config.yaml
model: "self-supervised image encoder"
image_size: 48
horizontal_flip: true
depths: [3, 3, 3]
stem: "deep"
avg_pool_shortcut: false
widths: [96, 144, 208]
beta2: 0.99
merge_dims: true
adamw_lr_other_params: 0.0023
ema_decay: 0.99
max_steps: 12200
decay_fraction: 0.3
weight_decay: 0.08
Rows from block 4 of a small self-supervised image encoder, named by matrix and row number. Rows with one number belong to one channel. Each number is 500 + 40 x the weight over its row's rms, rounded and kept within 0 to 999. All counts start at 0. Numbers have three digits each.
After each channel's rows are labels from the 100 images, of 14976, where the channel reaches its highest value: "strongest on" is what is common among them. Only what is clearly more common there than usual is listed. The data: photos of arthropod specimens (BIOSCAN-5M).
# convs0: first 3x3 conv (model.blocks.4.convs.0.weight, 144x144x3x3, standardized in use, each kernel summed), inputs 72-143
# convs1: second 3x3 conv (model.blocks.4.convs.1.weight, 144x144x3x3, standardized in use, transposed, each kernel summed), outputs 72-143

convs0.77:524559501505468529481503492539640499575527535515500580531499492488465490510481555510530445540545539517555493491455469471470503477433511575444455394471584536496569495504502487520445528487536516439598416464466488546507
convs1.77:489441532518528485456497453450494519547458459521504547519577499518450508529485464484529532535494492545450535526501504429537439511591526472495517470525531609518533466484496458445570551476551534432515503465495567512417
strongest on: order Hymenoptera

convs0.122:516462468520496523598450516499493462518534452501515464508538439519456529561526533503531508468495560474509522463544559470532459515440543442485448540481498552480594447534502516481472557458488545537499539505549466553568
convs1.122:567471458569469479549557545549535504551479491595553457465493523524535480500522525510484496538541449544410460536550428535477421456536562500456461475530442550478445490543494505553553486504545486480513502563527485515464
strongest on: order Hymenoptera

convs0.111:428474535518479502542469531502469498477520445472501516473547469550568523555553518562461440492476566582499461575437521436500578409537489525484516551474523468525543511423578528477516518472520480529427425486487510479485
convs1.111:472527465529494512542562577521475487509483493517576502551435479500543470463534480467489506517505497501549490403455582486509532549479445528461502466513470522503482463480455537540552490553625467466505524498532535499525
strongest on: order Hymenoptera

convs0.28:581503537553533552407522535561436514503545486496513566572502447529446511529542438559527447524523523432458484494549494457469553475485492589516424444445495505477476512502474458539508481506508574455544434481520534496504
convs1.28:508479527476419462485485484486421467486485497534465478484523439497473553514505538522470435473455491476526566585504495581476541502532444471495491581522541515428509516448526553526442505484478589460486518440571601559571
strongest on: order Hymenoptera

convs0.36:550480473486451475444512532610468514561521560538468442464519488467552550547550565543527477423554473522529449539514497485537558493503520556414453607466520518496570441557459502474512522474500522484452416483530476470445
convs1.36:531480517557506479487495533529527542533496547465439522546513555499474459554503463494583544463482492459505529535487518516504573575533538521452532576545542453482508425559539483469416479435490427532475524529500458479533
strongest on: class Arachnida

convs0.60:567486422461460461495422447521500537513474613493500447536529498563535508543446451530501537431493478476487488502437493534594517480475528496478587472467495451539489504481483443529436462508496472473540506463493477516504
convs1.60:499476486473479627552522442476502589469573473474533503606531529529456461561447553498459568492472459503459503500547536530469462527474565573531539536526592490546482453528529465518451459488492477498520519475507448510477
strongest on: order Hemiptera

convs0.106:517429498543462478531532542525580497544533464482512530473452493547524409523469450451511525484493459488450457497479534613540528499483514596529562456525532566463497403480490487500495540502483525561516458470484558491424
convs1.106:503523517550455518493536570548515564554463484469478460479494499464483527439504570554523508483477561468495529482542499525570459472470555535473496485510464478554471533497541486522499433540499438485503483450506525469500
strongest on: order Hemiptera