{"kernel_size": 3, "stem": "deep", "projector_out": 128, "init": "kaiming_normal", "optimizer": "soap", "lr": 0.0017, "beta1": 0.95, "batch_size": 128, "lr_schedule": "wsd", "warmup_steps": 1220}
Rows from block 3 of a small self-supervised image encoder, named by matrix and row number. Rows with one number belong to one channel. Each number is 50 + 12 x the weight over its row's rms, rounded and kept within 0 to 99. All counts start at 0.
After each channel's rows are labels from the 100 images, of 14976, where the channel reaches its highest value: "patch colour" is the nearest of a few named colours to the mean colour under the peak. Only what is clearly more common there than usual is listed. The data: photos of arthropod specimens (BIOSCAN-5M). In brackets: how many of the 100.
# convs0: first 3x3 conv, stride 2 (model.blocks.3.convs.0.weight, 144x96x3x3, standardized in use, each kernel summed), inputs 0-95
# convs1: second 3x3 conv (model.blocks.3.convs.1.weight, 144x144x3x3, standardized in use, transposed, each kernel summed), outputs 0-143

convs0.64:55 46 57 59 52 44 84 66 38 48 71 57 49 53 61 42 78 40 39 61 47 71 73 53 66 60 46 71 47 42 62 57 57 64 35 40 44 53 46 52 50 67 49 51 40 47 39 24 71 48 54 44 31 41 50 38 74 52 40 49 50 57 44 54 47 47 40 50 60 35 44 45 64 44 31 61 53 37 37 27 47 49 40 32 42 44 34 58 68 49 24 61 39 52 37 49
convs1.64:56 38 38 39 50 46 41 60 52 50 34 60 43 49 55 53 58 54 57 53 31 66 40 40 49 35 24 38 39 59 50 28 52 38 41 31 42 38 38 85 63 36 39 53 60 66 55 47 33 37 38 32 53 51 34 49 48 60 44 56 57 56 49 57 56 64 50 56 53 26 39 62 38 59 37 66 46 41 61 50 58 54 70 51 43 57 42 50 36 45 63 37 64 60 74 69 53 60 37 60 19 47 41 65 46 61 57 33 37 37 55 63 63 39 35 45 36 47 53 49 49 35 35 50 35 34 83 65 62 52 59 54 39 60 58 71 55 70 72 42 34 52 47 57
patch colour: white (66)

convs0.136:52 47 46 62 72 54 72 44 46 48 78 30 35 46 62 54 48 45 63 56 76 33 58 44 35 49 42 65 38 56 57 33 38 60 69 00 53 39 42 45 43 46 43 34 62 40 73 46 52 48 57 41 45 36 41 39 56 70 45 47 57 49 44 57 47 64 56 58 56 49 53 61 50 39 63 57 62 39 41 51 46 70 41 39 57 56 45 56 47 63 65 65 49 53 42 54
convs1.136:45 36 42 43 41 23 24 32 67 61 68 58 33 48 40 62 50 67 66 49 57 47 33 40 39 47 54 52 46 43 59 49 20 53 30 49 47 44 42 64 38 35 42 50 41 56 52 40 48 36 56 37 41 57 52 55 44 26 37 40 36 50 20 54 50 61 19 67 57 48 60 65 39 45 53 29 47 37 25 34 55 59 46 38 43 64 48 55 48 49 47 50 57 37 48 41 40 53 47 56 67 49 36 47 39 47 73 31 54 35 59 69 47 43 80 47 46 42 46 44 41 20 52 51 52 32 49 53 37 34 51 63 47 34 61 69 56 33 35 42 52 43 60 47
patch colour: white (73)

convs0.8:30 54 66 51 44 71 35 51 57 61 43 35 53 32 30 48 50 47 38 58 47 63 34 26 48 35 50 59 66 52 49 37 47 39 56 57 34 61 45 39 48 35 48 51 31 51 50 33 51 57 59 46 40 38 14 36 46 37 62 68 55 48 51 62 71 74 57 48 50 41 71 44 63 61 58 35 43 63 56 35 49 50 64 56 67 56 48 33 77 44 59 70 49 36 54 54
convs1.8:38 53 60 38 59 54 53 65 57 70 63 47 54 71 55 50 42 52 40 77 34 55 62 48 31 61 50 67 49 54 53 33 60 64 44 51 72 64 55 21 59 51 60 62 58 40 66 40 43 24 58 49 75 64 38 53 46 46 65 68 54 64 60 34 55 52 39 50 33 38 62 56 40 54 74 65 57 49 48 63 54 53 56 32 39 69 40 59 32 46 59 38 54 38 53 62 44 33 52 53 32 46 49 73 55 47 55 49 60 48 45 44 69 40 54 57 53 45 25 17 34 49 47 64 39 56 76 68 63 46 44 65 67 41 47 51 47 56 56 55 61 53 76 43
patch colour: brown (67)

convs0.74:34 58 42 59 46 47 41 49 35 46 41 49 38 46 30 48 29 37 73 50 56 59 42 48 66 29 54 29 52 65 66 59 61 39 44 59 56 39 68 64 53 33 56 66 46 28 52 61 33 41 39 63 60 78 39 37 47 59 49 39 69 42 71 63 33 37 49 62 61 51 61 57 55 49 43 47 40 35 61 74 60 26 60 51 44 54 59 38 37 45 35 64 59 41 52 47
convs1.74:60 43 54 27 66 49 75 54 53 54 56 68 61 45 50 43 51 48 42 53 37 55 53 45 48 51 60 42 52 50 57 67 60 43 52 47 48 67 55 57 71 58 44 62 65 61 49 51 50 63 69 38 56 50 40 74 44 56 54 62 58 63 45 43 47 53 66 60 68 46 66 60 46 53 61 41 41 35 37 43 47 45 75 47 66 63 51 36 48 22 47 54 73 45 63 50 71 48 36 55 49 52 32 66 35 51 70 46 53 68 32 53 53 61 25 60 26 70 39 38 39 47 11 43 38 38 50 66 53 54 54 50 39 64 80 62 54 57 20 60 49 55 53 61
patch colour: brown (50); grey (28)

convs0.10:76 58 41 41 65 34 47 41 67 43 45 43 49 47 51 70 33 69 57 66 53 49 66 53 58 49 49 59 79 44 86 56 38 35 72 52 52 50 59 65 56 27 51 56 27 52 49 35 38 44 59 32 39 31 53 47 58 49 39 51 52 66 42 62 37 42 60 32 48 46 52 30 56 53 36 63 45 52 36 49 35 50 46 41 73 51 49 64 30 47 60 53 52 37 60 37
convs1.10:51 61 46 33 60 52 40 25 41 54 64 59 64 53 53 42 55 60 51 67 90 44 54 84 66 34 62 61 39 56 40 41 56 61 54 37 49 70 52 41 45 62 68 59 26 64 41 47 33 42 55 47 51 53 68 42 62 32 33 50 49 38 40 41 57 52 58 50 49 42 59 39 47 50 55 55 53 47 38 44 44 45 27 43 53 34 44 34 68 44 40 42 20 75 40 22 45 60 61 54 55 40 49 48 17 65 50 42 51 35 45 60 45 45 47 55 53 40 59 56 57 46 52 69 46 46 41 63 47 75 40 63 57 46 60 54 45 57 46 34 75 48 41 67
patch colour: white (61)

convs0.114:52 50 43 41 47 59 40 35 76 31 60 52 27 25 49 59 67 38 41 43 54 60 49 41 45 43 61 42 46 44 43 49 49 38 49 54 70 68 39 71 52 51 62 53 66 66 78 49 42 72 60 43 47 49 45 61 57 45 46 65 45 34 58 41 41 51 44 57 53 43 52 49 37 39 34 41 57 43 52 41 19 40 68 68 65 63 38 44 48 49 23 37 56 76 45 67
convs1.114:34 40 49 45 61 32 43 46 39 47 53 62 31 51 33 39 45 50 42 57 48 56 46 59 41 52 52 51 44 65 50 45 29 53 25 46 65 51 46 55 45 50 74 65 40 55 46 67 48 66 25 80 54 35 51 51 48 57 48 39 54 54 47 37 28 35 47 38 55 53 56 79 48 70 50 58 47 41 68 40 51 59 53 44 59 37 59 21 40 70 78 49 62 69 62 42 29 34 65 47 41 50 54 48 61 44 48 68 47 43 73 66 46 49 64 40 42 38 37 61 42 65 76 55 34 67 50 43 30 67 44 49 48 36 49 71 53 62 34 65 58 62 60 44
patch colour: brown (45); grey (40)

convs0.34:44 51 44 49 32 40 48 56 57 32 50 59 60 78 60 35 35 70 43 25 59 26 54 57 46 38 56 43 64 58 50 51 59 39 60 62 69 34 49 55 48 62 62 46 55 40 46 38 49 42 62 56 32 33 64 55 69 72 58 60 43 51 42 38 44 36 57 58 34 41 50 35 49 50 34 54 34 65 38 29 57 43 52 55 71 58 37 56 25 54 52 54 59 31 57 21
convs1.34:57 49 48 69 34 47 45 51 65 58 56 65 38 52 26 56 46 55 53 46 46 35 46 54 48 29 51 68 32 40 64 42 47 42 62 58 47 44 50 64 46 49 64 59 63 33 48 32 43 29 49 50 49 55 41 60 70 48 45 43 30 28 57 67 65 38 46 52 37 16 47 58 43 46 68 45 59 61 40 33 56 40 45 59 25 37 61 37 63 39 33 50 54 36 39 32 37 71 54 54 57 55 61 26 50 42 59 45 62 46 47 59 45 50 55 53 40 45 50 57 67 60 59 40 68 36 50 32 51 83 30 67 47 30 69 57 53 48 34 52 70 40 27 41
patch colour: grey (62)

convs0.120:72 58 23 64 67 43 57 39 67 45 52 69 58 45 42 36 84 32 39 34 62 55 48 46 57 38 35 52 55 60 37 35 56 48 47 48 53 40 39 49 42 59 69 29 50 50 38 50 57 40 50 48 50 64 44 48 66 60 31 55 40 45 46 52 42 68 61 48 63 45 38 69 53 54 47 42 60 68 77 38 33 60 41 63 64 56 42 62 35 37 30 45 44 66 50 30
convs1.120:52 57 41 38 56 69 55 42 54 41 42 48 53 64 50 30 29 37 42 69 49 69 39 47 29 54 43 45 57 47 37 46 62 63 44 43 65 48 32 34 57 71 52 50 20 41 47 48 40 55 34 68 48 37 57 50 49 59 64 58 41 39 70 72 26 43 47 67 41 32 49 69 48 45 41 66 37 46 60 65 57 45 29 31 62 48 55 39 43 58 62 47 54 41 64 40 57 43 47 64 59 30 63 49 51 39 37 64 46 46 66 48 58 51 65 40 41 31 22 60 61 43 45 64 52 57 41 60 86 47 23 51 64 48 40 61 60 58 51 62 63 66 64 51
patch colour: brown (51); grey (33)

convs0.84:70 53 43 40 76 33 67 41 46 62 74 45 65 71 41 38 68 29 44 42 47 58 47 40 37 56 49 56 63 54 47 45 55 42 42 41 69 41 46 64 37 52 62 50 51 43 69 42 47 59 38 46 42 52 39 58 50 47 64 53 43 36 42 47 68 50 58 48 54 46 75 38 74 38 52 31 42 39 45 61 58 45 82 48 55 47 38 35 38 34 23 55 28 47 51 33
convs1.84:32 40 43 35 58 58 52 60 53 52 43 51 46 47 66 40 50 37 66 46 52 46 50 56 36 35 51 40 52 34 46 34 31 34 38 50 57 59 64 22 28 58 62 47 50 35 43 42 68 30 43 41 32 60 45 25 55 35 53 43 46 36 41 55 57 61 39 57 60 37 57 36 45 23 46 50 42 71 43 44 28 31 50 53 51 59 51 54 45 65 38 62 44 56 52 59 57 26 46 51 28 51 52 59 63 42 51 51 50 31 47 56 35 66 47 43 29 57 32 74 34 33 32 75 54 34 84 48 57 44 33 53 48 54 58 40 34 45 73 55 50 63 37 47
patch colour: grey (52); brown (44)

convs0.55:57 59 80 48 36 47 44 46 60 69 50 63 50 65 42 39 49 49 39 12 43 52 40 49 56 49 44 28 49 45 59 54 58 14 61 59 49 56 39 53 69 74 49 58 43 49 45 72 64 56 42 46 41 44 73 49 53 46 75 51 63 68 33 41 54 34 47 58 55 54 41 52 33 63 50 54 62 44 59 41 35 53 34 62 47 56 65 43 43 42 42 22 45 39 39 51
convs1.55:49 39 36 69 49 59 30 38 48 63 34 37 34 38 41 42 45 49 23 44 40 39 42 51 30 51 30 59 53 33 53 58 37 36 60 44 42 26 47 57 46 57 52 55 68 48 42 45 31 40 72 39 36 42 53 51 53 43 34 51 27 45 38 19 59 43 39 39 61 54 40 37 35 51 54 45 51 32 28 36 47 56 43 41 48 43 68 66 37 43 42 35 61 38 50 46 35 47 51 49 38 48 50 50 31 53 56 49 52 50 61 51 59 80 27 33 75 50 52 85 52 56 54 48 46 36 42 49 38 49 42 62 35 78 48 69 47 39 58 63 60 52 44 46
patch colour: grey (60)

convs0.88:53 51 48 65 58 58 38 39 40 45 32 48 57 35 35 56 28 54 52 41 49 71 49 45 29 56 66 50 51 45 66 51 47 43 44 30 30 53 43 55 49 40 63 54 37 49 57 52 48 56 46 40 83 44 46 69 35 48 38 44 71 49 67 49 52 50 70 35 33 63 67 62 57 49 70 26 33 41 59 56 33 41 75 62 45 57 30 80 62 46 45 44 52 47 48 42
convs1.88:40 55 57 66 57 73 53 32 60 52 40 49 45 37 47 38 41 41 52 50 58 47 43 57 77 43 34 51 35 54 48 26 49 35 56 30 45 52 36 48 71 49 62 55 70 53 47 67 62 47 56 66 31 58 35 55 44 49 43 47 75 53 47 55 59 58 32 47 30 42 46 55 42 59 39 39 45 54 32 22 36 40 50 49 61 63 67 34 42 47 59 24 54 46 71 38 58 51 49 50 45 58 52 54 51 48 31 58 61 41 55 46 49 47 43 47 50 59 66 35 34 82 54 48 59 43 35 29 49 16 44 64 40 66 64 48 38 39 19 45 45 37 60 31
patch colour: brown (50)

convs0.127:53 47 46 50 52 41 56 55 38 35 62 65 41 44 45 46 54 24 79 48 45 67 30 53 44 18 43 60 76 66 42 52 73 56 40 60 72 47 45 63 28 46 59 54 51 50 45 41 43 71 53 57 43 53 70 36 45 73 57 46 70 29 53 40 39 44 43 62 58 56 43 25 62 38 53 44 57 42 54 37 52 29 40 61 58 65 44 47 30 46 51 39 50 59 39 52
convs1.127:47 47 56 54 43 63 54 38 62 63 38 41 59 13 44 44 50 58 28 46 28 49 44 39 56 56 55 42 49 54 56 57 61 66 70 56 48 55 37 16 17 37 50 67 51 50 69 60 26 62 52 57 43 45 43 63 49 45 62 30 26 55 35 45 33 28 49 59 52 45 44 57 68 49 60 62 51 27 45 46 56 45 51 32 53 41 53 40 50 49 49 33 42 51 56 57 29 30 39 35 44 40 53 37 45 55 49 43 48 55 21 62 57 51 32 68 52 50 44 68 53 50 60 39 40 40 65 44 64 33 26 37 58 67 73 51 58 60 65 50 50 48 51 53
patch colour: brown (56); black (43)