Weights of a small self-supervised image encoder.
Model: 4.5M parameters, 48-pixel images, arch wide_resnet, norm groupnorm, activation gelu, depths [3, 3, 3], widths [96, 144, 208].
Training: 12200 steps, batches of 128.
Data: trained on photos of arthropod specimens (BIOSCAN-5M), 16.0 epochs.
Rows from block 3 of a small self-supervised image encoder, named by matrix and row number. Rows with one number belong to one channel. Each number is 128 + 32 x the weight over its row's rms, rounded and kept within 0 to 255. All counts start at 0. Numbers have three digits each.
After each channel's rows are labels from the 100 images, of 14976, where the channel reaches its highest value: "top examples" is what is common among them. Only what is clearly more common there than usual is listed. The data: photos of arthropod specimens (BIOSCAN-5M).
# convs0: first 3x3 conv, stride 2 (model.blocks.3.convs.0.weight, 144x96x3x3, standardized in use, each kernel summed), inputs 0-95
# convs1: second 3x3 conv (model.blocks.3.convs.1.weight, 144x144x3x3, standardized in use, transposed, each kernel summed), outputs 0-143

convs0.79:148165133095073094138129106084121094168170202157112161119114149124076111103187135126191113138118113093103135066139163109171098148125119100166132146125133141167107100159154114151066139122160156154118090201129089135123068139133114163094162138134181146081047067133087172103112115131173115114
convs1.79:122148200149111186159119156117127204163135063159169130138097152089103132158134114147173121144141130159109108167087102053148171183107161115117104197107125150136167118141134076121109096134062085174120080104164155055116168144190117081157125109104180101170130132175136126101119092139124093133118173130086145146166137048140113131101109140107116171110106094148138092092197153089174092092138092084166149146150132151135105125090115129165149
top examples: order Hymenoptera

convs0.137:103144145156130180170127094127137093090118132116157125113078142160104159175110116043130158080082145110107105109108166054095111108170122113171131195120091137175168138106147130123178109161209177084150125112161150134133155080135169110145130079114117137119094088115100148161108134169103189072
convs1.137:059090066089134089087086082109103151119102078107083085094154188185105157149122095124139088101123152149121069125092095135144158091084191154110132140138198164124136146121141120222100145122134083066072140139093151099146177080114158098151162157148179097165101115117093151146136104163151082165146126158141150101093089165115121105161122141123116131151116155159120135128122136103061084109088160108159160145024131121144139123117140122108140
top examples: order Hymenoptera

convs0.38:115138136195124160090134130074070117097182071174053057118123101139098176119141120122160136082129173104133129106128165112104110213154184133126117140148166079157127111153166138109064141085149181110141100153066144108147095099117206139102147089101137108122114089160124133137131135128145127149
convs1.38:121114129116176145139188088139168142109117106151146166108103162128142144122103135111156109097143072151148184107114089127107048186166140100143158085138139155155115107100112173211134124200074156137130143110071156172097081165198106106107122157107156119171127115100179098066159086106144118123090115078072160132125110076111120130112138073055136142125121122144207081179189114130131158147134099145158162152119097090102125103118067147127116
top examples: order Diptera

convs0.126:105185128160106111105109176159133118099108167132095136130093137119111144139140137086143146070095082131117124090063126136228168126133141122081115129121108115155146138128167138141131093128175193163148125103103102180128170072222108097060105131185133120140075144111066182127112112153143104134
convs1.126:091157160110180181153127172100122130094195170163154107116144163161120115132116111095138174144135138180122122148112143098095108107096167170096107171214143161146121139152112116097124167114108051132147159187126133090156164092126147157072112101119166122125128158149112164106216119117129117128098140140156092179174108203146085145111162131161159112220134101145120132102126147120086150101063095117064089157067134099112147128186117155124089
top examples: order Hymenoptera

convs0.138:142075178149100114115134059069148133146129140153115108119167130161090093089154129138149015159126140098126141138210126174143065117121104079101137058117084121144125119137131095122149158143113138174110155096119102164125150116126134113144086125130118167206118151132153093170120221105137123123
convs1.138:112171115099098074159100123105173166127091143144050143108162194168113147118099141119116130132143162062114131090184197173111128149112136135147135159108162101173180132111149160070179146081129124100127109149109147141147128158122050104135156164091070124124068124088107167181064151123134134161104137153090087123117102114118101137127147177074136103139134150143172087113080114168101181133157107148077183094170059169072125123152125094148128
top examples: order Hemiptera

convs0.24:174064132106127111171120146112111184112110107126103148117164134170127145088190092139159078100151175110122163123161097136156091156180128202120116125072077172153123097114089099069123191146172178101123097117142146156121169127132078144136128129095055113172091125100144076163142134158145096169
convs1.24:078133110112144126123124145155126163141119148158154151132164170153123142151118141137182128114145115107121173148163141089144116116165127204078157129102124120111142127155230171141187143183102144146136132165123174171036112196148097083041099181090095140134135124128098127151091137123126100104139112211107128143152140126131126129090074173092163113082150195160138100150109111221143122146112114131133114102172096150127121063114175080119133
top examples: order Hemiptera

convs0.115:140164130109055134134113091103093163117192095105128145140166136126062119096119088150150145141166187083105142204141100110139129161130124044114135081197170126120107082058173130133151127134136127180126127137114087128150096149065154110154095154075108129138080204158107110115117131100120134125
convs1.115:115150116181094138098122145091125106071107168122088121170083135091173103148125153128158110125148135160128096069105151147148166180170184099148128086116159098124117154122097150145081042181061171108099107083077055146224165132095137130161122135136115116119141103141131111086153165141146095177115134113138132123077116087157167126143160104107111118117102154129169094100080088167161105054164109106056122102115107114114149130082099093180162
top examples: order Diptera

convs0.37:085131173180049167156116097125103142147097071139143098199140097119107117128101174114150118100122140107173111134117150150082098149148140075082122133091137138156131127120124172157026159135173156151101103171126072126152096097125103132124168130154064160173169125189138126118122063122176141124
convs1.37:142099141156129144144098123134154106121078124174192091060085108126150153057086165090124080079107141116114131123110085119161149104196134178165169109062167134153154172108101101192126106111087143092150142157112180132134120146134085141107141151145118131140147136176146160116133100054079187126170145078138125110144112133140160124086172130113124092092169127071188117172189111118121158143143117140105159115077223150157099149176087140148147
top examples: order Hymenoptera

convs0.107:102164156110125140116153181154065137092133094089198107105087117116133122140101075140146113131088130138110132122092184141168115095150099093096161132127075183144152070092135144142077122108182212134135116127102122127135193114193104096095137120148065102185082094133145180153134165142118171142
convs1.107:123101147110190081083128154123098156142159144134112138140108165156071133178119166110160132148104129216134103151143123083162109098087156196128136136141113150147083149092057163163113149058134099161144128212137097147084138101097085108145110117124070166152129148061061181162172165097169184168116137072075133105101149101133153127172139149157120152133128118154125114131077091096156115139119147152131189150150105106090102139083061121121115
top examples: order Hymenoptera

convs0.9:121135122109138136122129094150119120123156083163184061139121143125075085112149142160107192142156132116076140116127096144116056152114155127083088119105122132169158151115161196148129144131105151136137139149085129093189143145164067165108161099189137158064172065155109115161161051073106162136
convs1.9:164100143117126138121133186103142112107152168146155068144136044147159109107150131078159127150121122170130147122125178138083108006127121137148097134138098113117108138105062128177133157149115107104184125138104095087131093078124130086162098171125130102093101151129126186135186147135105185167173155177090136113121156169139122094143146164124093116128086123126113129149139184072168182136080117132159139133117128051093165233116099129137107
top examples: order Hymenoptera

convs0.93:140135193106162171197109091102167145098151108185094077105108101090122107102104092092123137102188120123158154170145087135209089111170146128139142126083084085168081160173148123146119102148182130111110104164093137148135079113098146142093190118132095111103097171171130139124125132172145102065
convs1.93:139110165113130118190115151138099161163102069105166125100111121101129109089100125156120131154116122138118124156131140125084162100094098060149065110122116070099156104132165147135131133163166129113155142061161160143195104130119136095225149093209146136180173155152118125122136093138168085099135147185138158149115113064132138127113098106175135167158085082102116115130149132125113138104096160160109207082147163081167076199107048134129153
top examples: order Hymenoptera

convs0.129:117159038129137118081119105179087179127101160120109071085139124104124177141159141117160108079141157064119149118131178167104154155084117066192105081145192185083106150082125150120117140157145147140133135162117126115135057111086131147177126104124133126129093117195137121107145109087133075146
convs1.129:131113152163156110157140129119135141104163126093127118105154132100123101134172110135115115122153091175126114088075105142119135127134102116135201099160186122098071190157133109155119078132047149123072135064130158111146064140139153163097118104092129148089131163043162120091125091124165104149152092066165175138159077078111150155140093149153120135146154208121195159071144163077111106102120103060170093104120179122178144085125146094124111
top examples: order Hymenoptera

convs0.72:137185123145133090121140078139132136156163176094180111156138169176122163085143096097133155130161066103104111156183169134188110143129087148170149128084127080143116102138128099110115092116176102095073079151093143061159131144122100147110171146121088104098150109065121231140144155156097131135
convs1.72:121086131126137156145104119141150126169097142096141110145073182162091120136144125142172144149079127122103168133141164107192181133086124180147141125179115152161211102113146138103082110134126162130090121083078194118147142107084116178105150140143190158203134111119130082160104133169160084119110135088074102153142145146157119179210086087138118176134108090200169177173199100095132103125157139114175134132156134093091120130165112100100100
top examples: order Hymenoptera

convs0.87:155205114189041100129090151094154135097112158128114149080132104083178174143142170090134110131132119156121145108153061117096139119094099162152154142107098127147173111100077085084144126167143136092175142169166130126158113082078142154116139100167160164138083163089144095198144073137139124133
convs1.87:070122120130106164153133094102114131125129123161115098141116089184168101134144098191184154096180132091124117117135143075106149192120141121099076159219132141127110131145168130110133101180086076130090176097172118087123151105149118129067103096116117098144149102171121086137113083168179134090124122156126174140166136135242150085125091039147158145093186142172155156131163105101146124078137099101149155129110129132145138137148070175123119
top examples: order Hymenoptera

convs0.90:097199091142053143116098101130062105171079109134124143098145082116163152082132199170106113067143143104126169117092167129186171100101096160110136169119103098102140176120129122110147124156170160163107080119179133168130109079143131130109123107159116126119157131138132143148111080206132159062
convs1.90:131128154088103116098109127091115138153112168188136116131084095098144098125134169145138144206101132085086126169113142073130148070105138194073193136095127135083149121146115109191115112089144055122159121170073189121121124146136099063084103181170098166131070137107115156126099135128119101192105114101136069125193100163156139149104194126088180153164106093148133134097075142144098114109138142166132179149131135164155107072111152097128155
top examples: order Hymenoptera

convs0.1:097134206092078108140166125135076112092103141144123130184140123149098145087168109235161115123057158124131133150176158074115109127066098113191118104164119108111090159157151149099107151154148131131127153135084144134117145123123117099154157103176126124104063166119128051158114115142120102188
convs1.1:084186110154170147164120105140111085133142099113061119159132135157103118120108139181112140154121075200074123185190173110159096157093145133136119144088078059083131154157045125143106062167101137132117069084123142126098097127150135142113111127159082197117160141070163121136160142154131149145128122069149123123135143127128083154076156118095161149122150151130159087110213146115078112167117099096142112112134179163096155117059159135098148
top examples: order Diptera

convs0.104:161104151105063105143142093147082156136045092085168255120125108091118139112073135113140199123139096120140114130117142095146116134082132126110178134120139113103129091120123137153164162143125159150170086191138134135117150167169080122164107127145121165151112195101104168123111095092164100093
convs1.104:087118167113134109094122151105136114186198182126098103152144087134113124138178088128101139088106130185135081179100054084205124049156106081128103133144101136089151147105129106128128043162129102143175163162059073119169136125106120139152149091108137162151114141151142133147143115115126083095086125114182182101156161137131156075147083129146116107121089101121072136153138140159163117096192095095095170110093177159115128136095108075103159
top examples: order Coleoptera

convs0.123:177128102130119109126090045124069158152125140133151228076115116122138102142129094141130150086076087135110147123075112117083089144091152107146128151134087201099163150169098159199152134173116147203132102126128163119126114096139173083158066146103131138128123114144166142137172122162169156131
convs1.123:100121191146084111102159173118205079105158164090093142178092129143117161076123028158103107156124119098115113086175077185138144071122123066118123108156132117103056161131159113149116129176139143145132158120135077114106136192141136136168095082114087109132075086152104150139119186171133162133126137146154107082116123178098120092123145111126109131126173118136109125154080145135113158085144123066173145099083126153096131195102105139163060
top examples: order Hymenoptera

convs0.0:157097043196161093152081147103111110136100123113162144095098115061120138109153120160196100128102125133139154121130162135171180092188135102129102130154113132055126096154176173194108145150116150137112158121126090148114070083123088114076171099183152156118118142121116117120153161095088066138
convs1.0:198135103181170174138108149119146117102120144153163166154166150122106186098106117176115160174162122129151198131161133132143115156158160144193131183163116078131149091068156048079087143107092142140138119156163135134111151112134108129158153145149152114092128117114153124168115144086092177168086155146154079111145113207100096141128129154155098089100163135120148111139140087112133126132134150175159119184063116119177055199116215121140103
top examples: order Hymenoptera

convs0.29:141081244132113176142127131134116128090153122084069145152058114155105122116158100154136158166106139124108129124122103134130062096138175211067151082172081095175132079120125116070122176111126160158108114138133111164124164087087077148131147114131111160148104166127150138143085130159132116160
convs1.29:143120098094095118081158146122133159102156085108143101127117182118133127170087131135173124112132103151147108201143159190152123087175119162104121115110130168104107082149144106126152149216161127152174165161104114205143120130120131119086118136174126132127111071123103101117160067109148164071125132199090171098150120128085144060100130228145099116106119093173121069133138149176112144078137171172173131087144094076134115087135186107136127
top examples: class Arachnida

convs0.62:106137063107122124146168117158154092081124136122140177124178161115103155114181160147111097105096131170141115110116146111082143165115130143091143130173169144115129130065058165149176088201109112164147119187059124113139180069067090098153140124156157035139122141133123161148138148123116129163
convs1.62:130129184158110081145127114128171092155166135124125096118115142173150140099137130110118046113145162113131181137112142108147113135156120113161102136121160122127130135137057128103168117110142175141067137082140072069088111136094065173096146121119096109134159123092165124171115110110121117206182180057181114132119132181187123123145084133063090153082154109140146116155077123162059132173095155129104096135101105152166167120105214167157179
top examples: order Diptera

convs0.14:183105086060152159199157125139126184120091117162131113115150098160119110120154139083109111089133123156189115145118135101128162158161127119161123128160094104184172115181073152081130137127117117150123097088102127118112064082100154133155150081126085102137173103138143173179135120230086103164
convs1.14:103112135099070145096063174152141118185103124107069189097080141115138090083096123147176110205144121081105147182060106085125133132132178145111160151085114086110123176113151129132125110080130139091160060146102163151128125137211116092152127156109139073188174157175156150081141124147134196170087164135116156127136146125098114103144138071166113135145097135118072128121111130114163114104149136121109176156144122165149129175165175133133191
top examples: order Hymenoptera

convs0.21:174122070108122117148151138149114097089137105084130122100115109125148143115097133145125114150083167115133142125182082132187066108119079121174157080097108131145086147112126091134161090238117199158093136108141125095159149162088108175152140170142151095150126162100076096137152119100084101208
convs1.21:090134099129157139138093106114140115125090091105155126107124181102138131194144140178206183139152120154141132114109214179118081152098065162154154092144142142151113117120160059139171141187137103127193172105112134107089096138130180181107147162161117147140206127132139095130137191110144133091114172176145070170093103093117134144120175128070129096128107146196098152143176126103053149116109131097139109166115069119129112183130135117100123
top examples: class Arachnida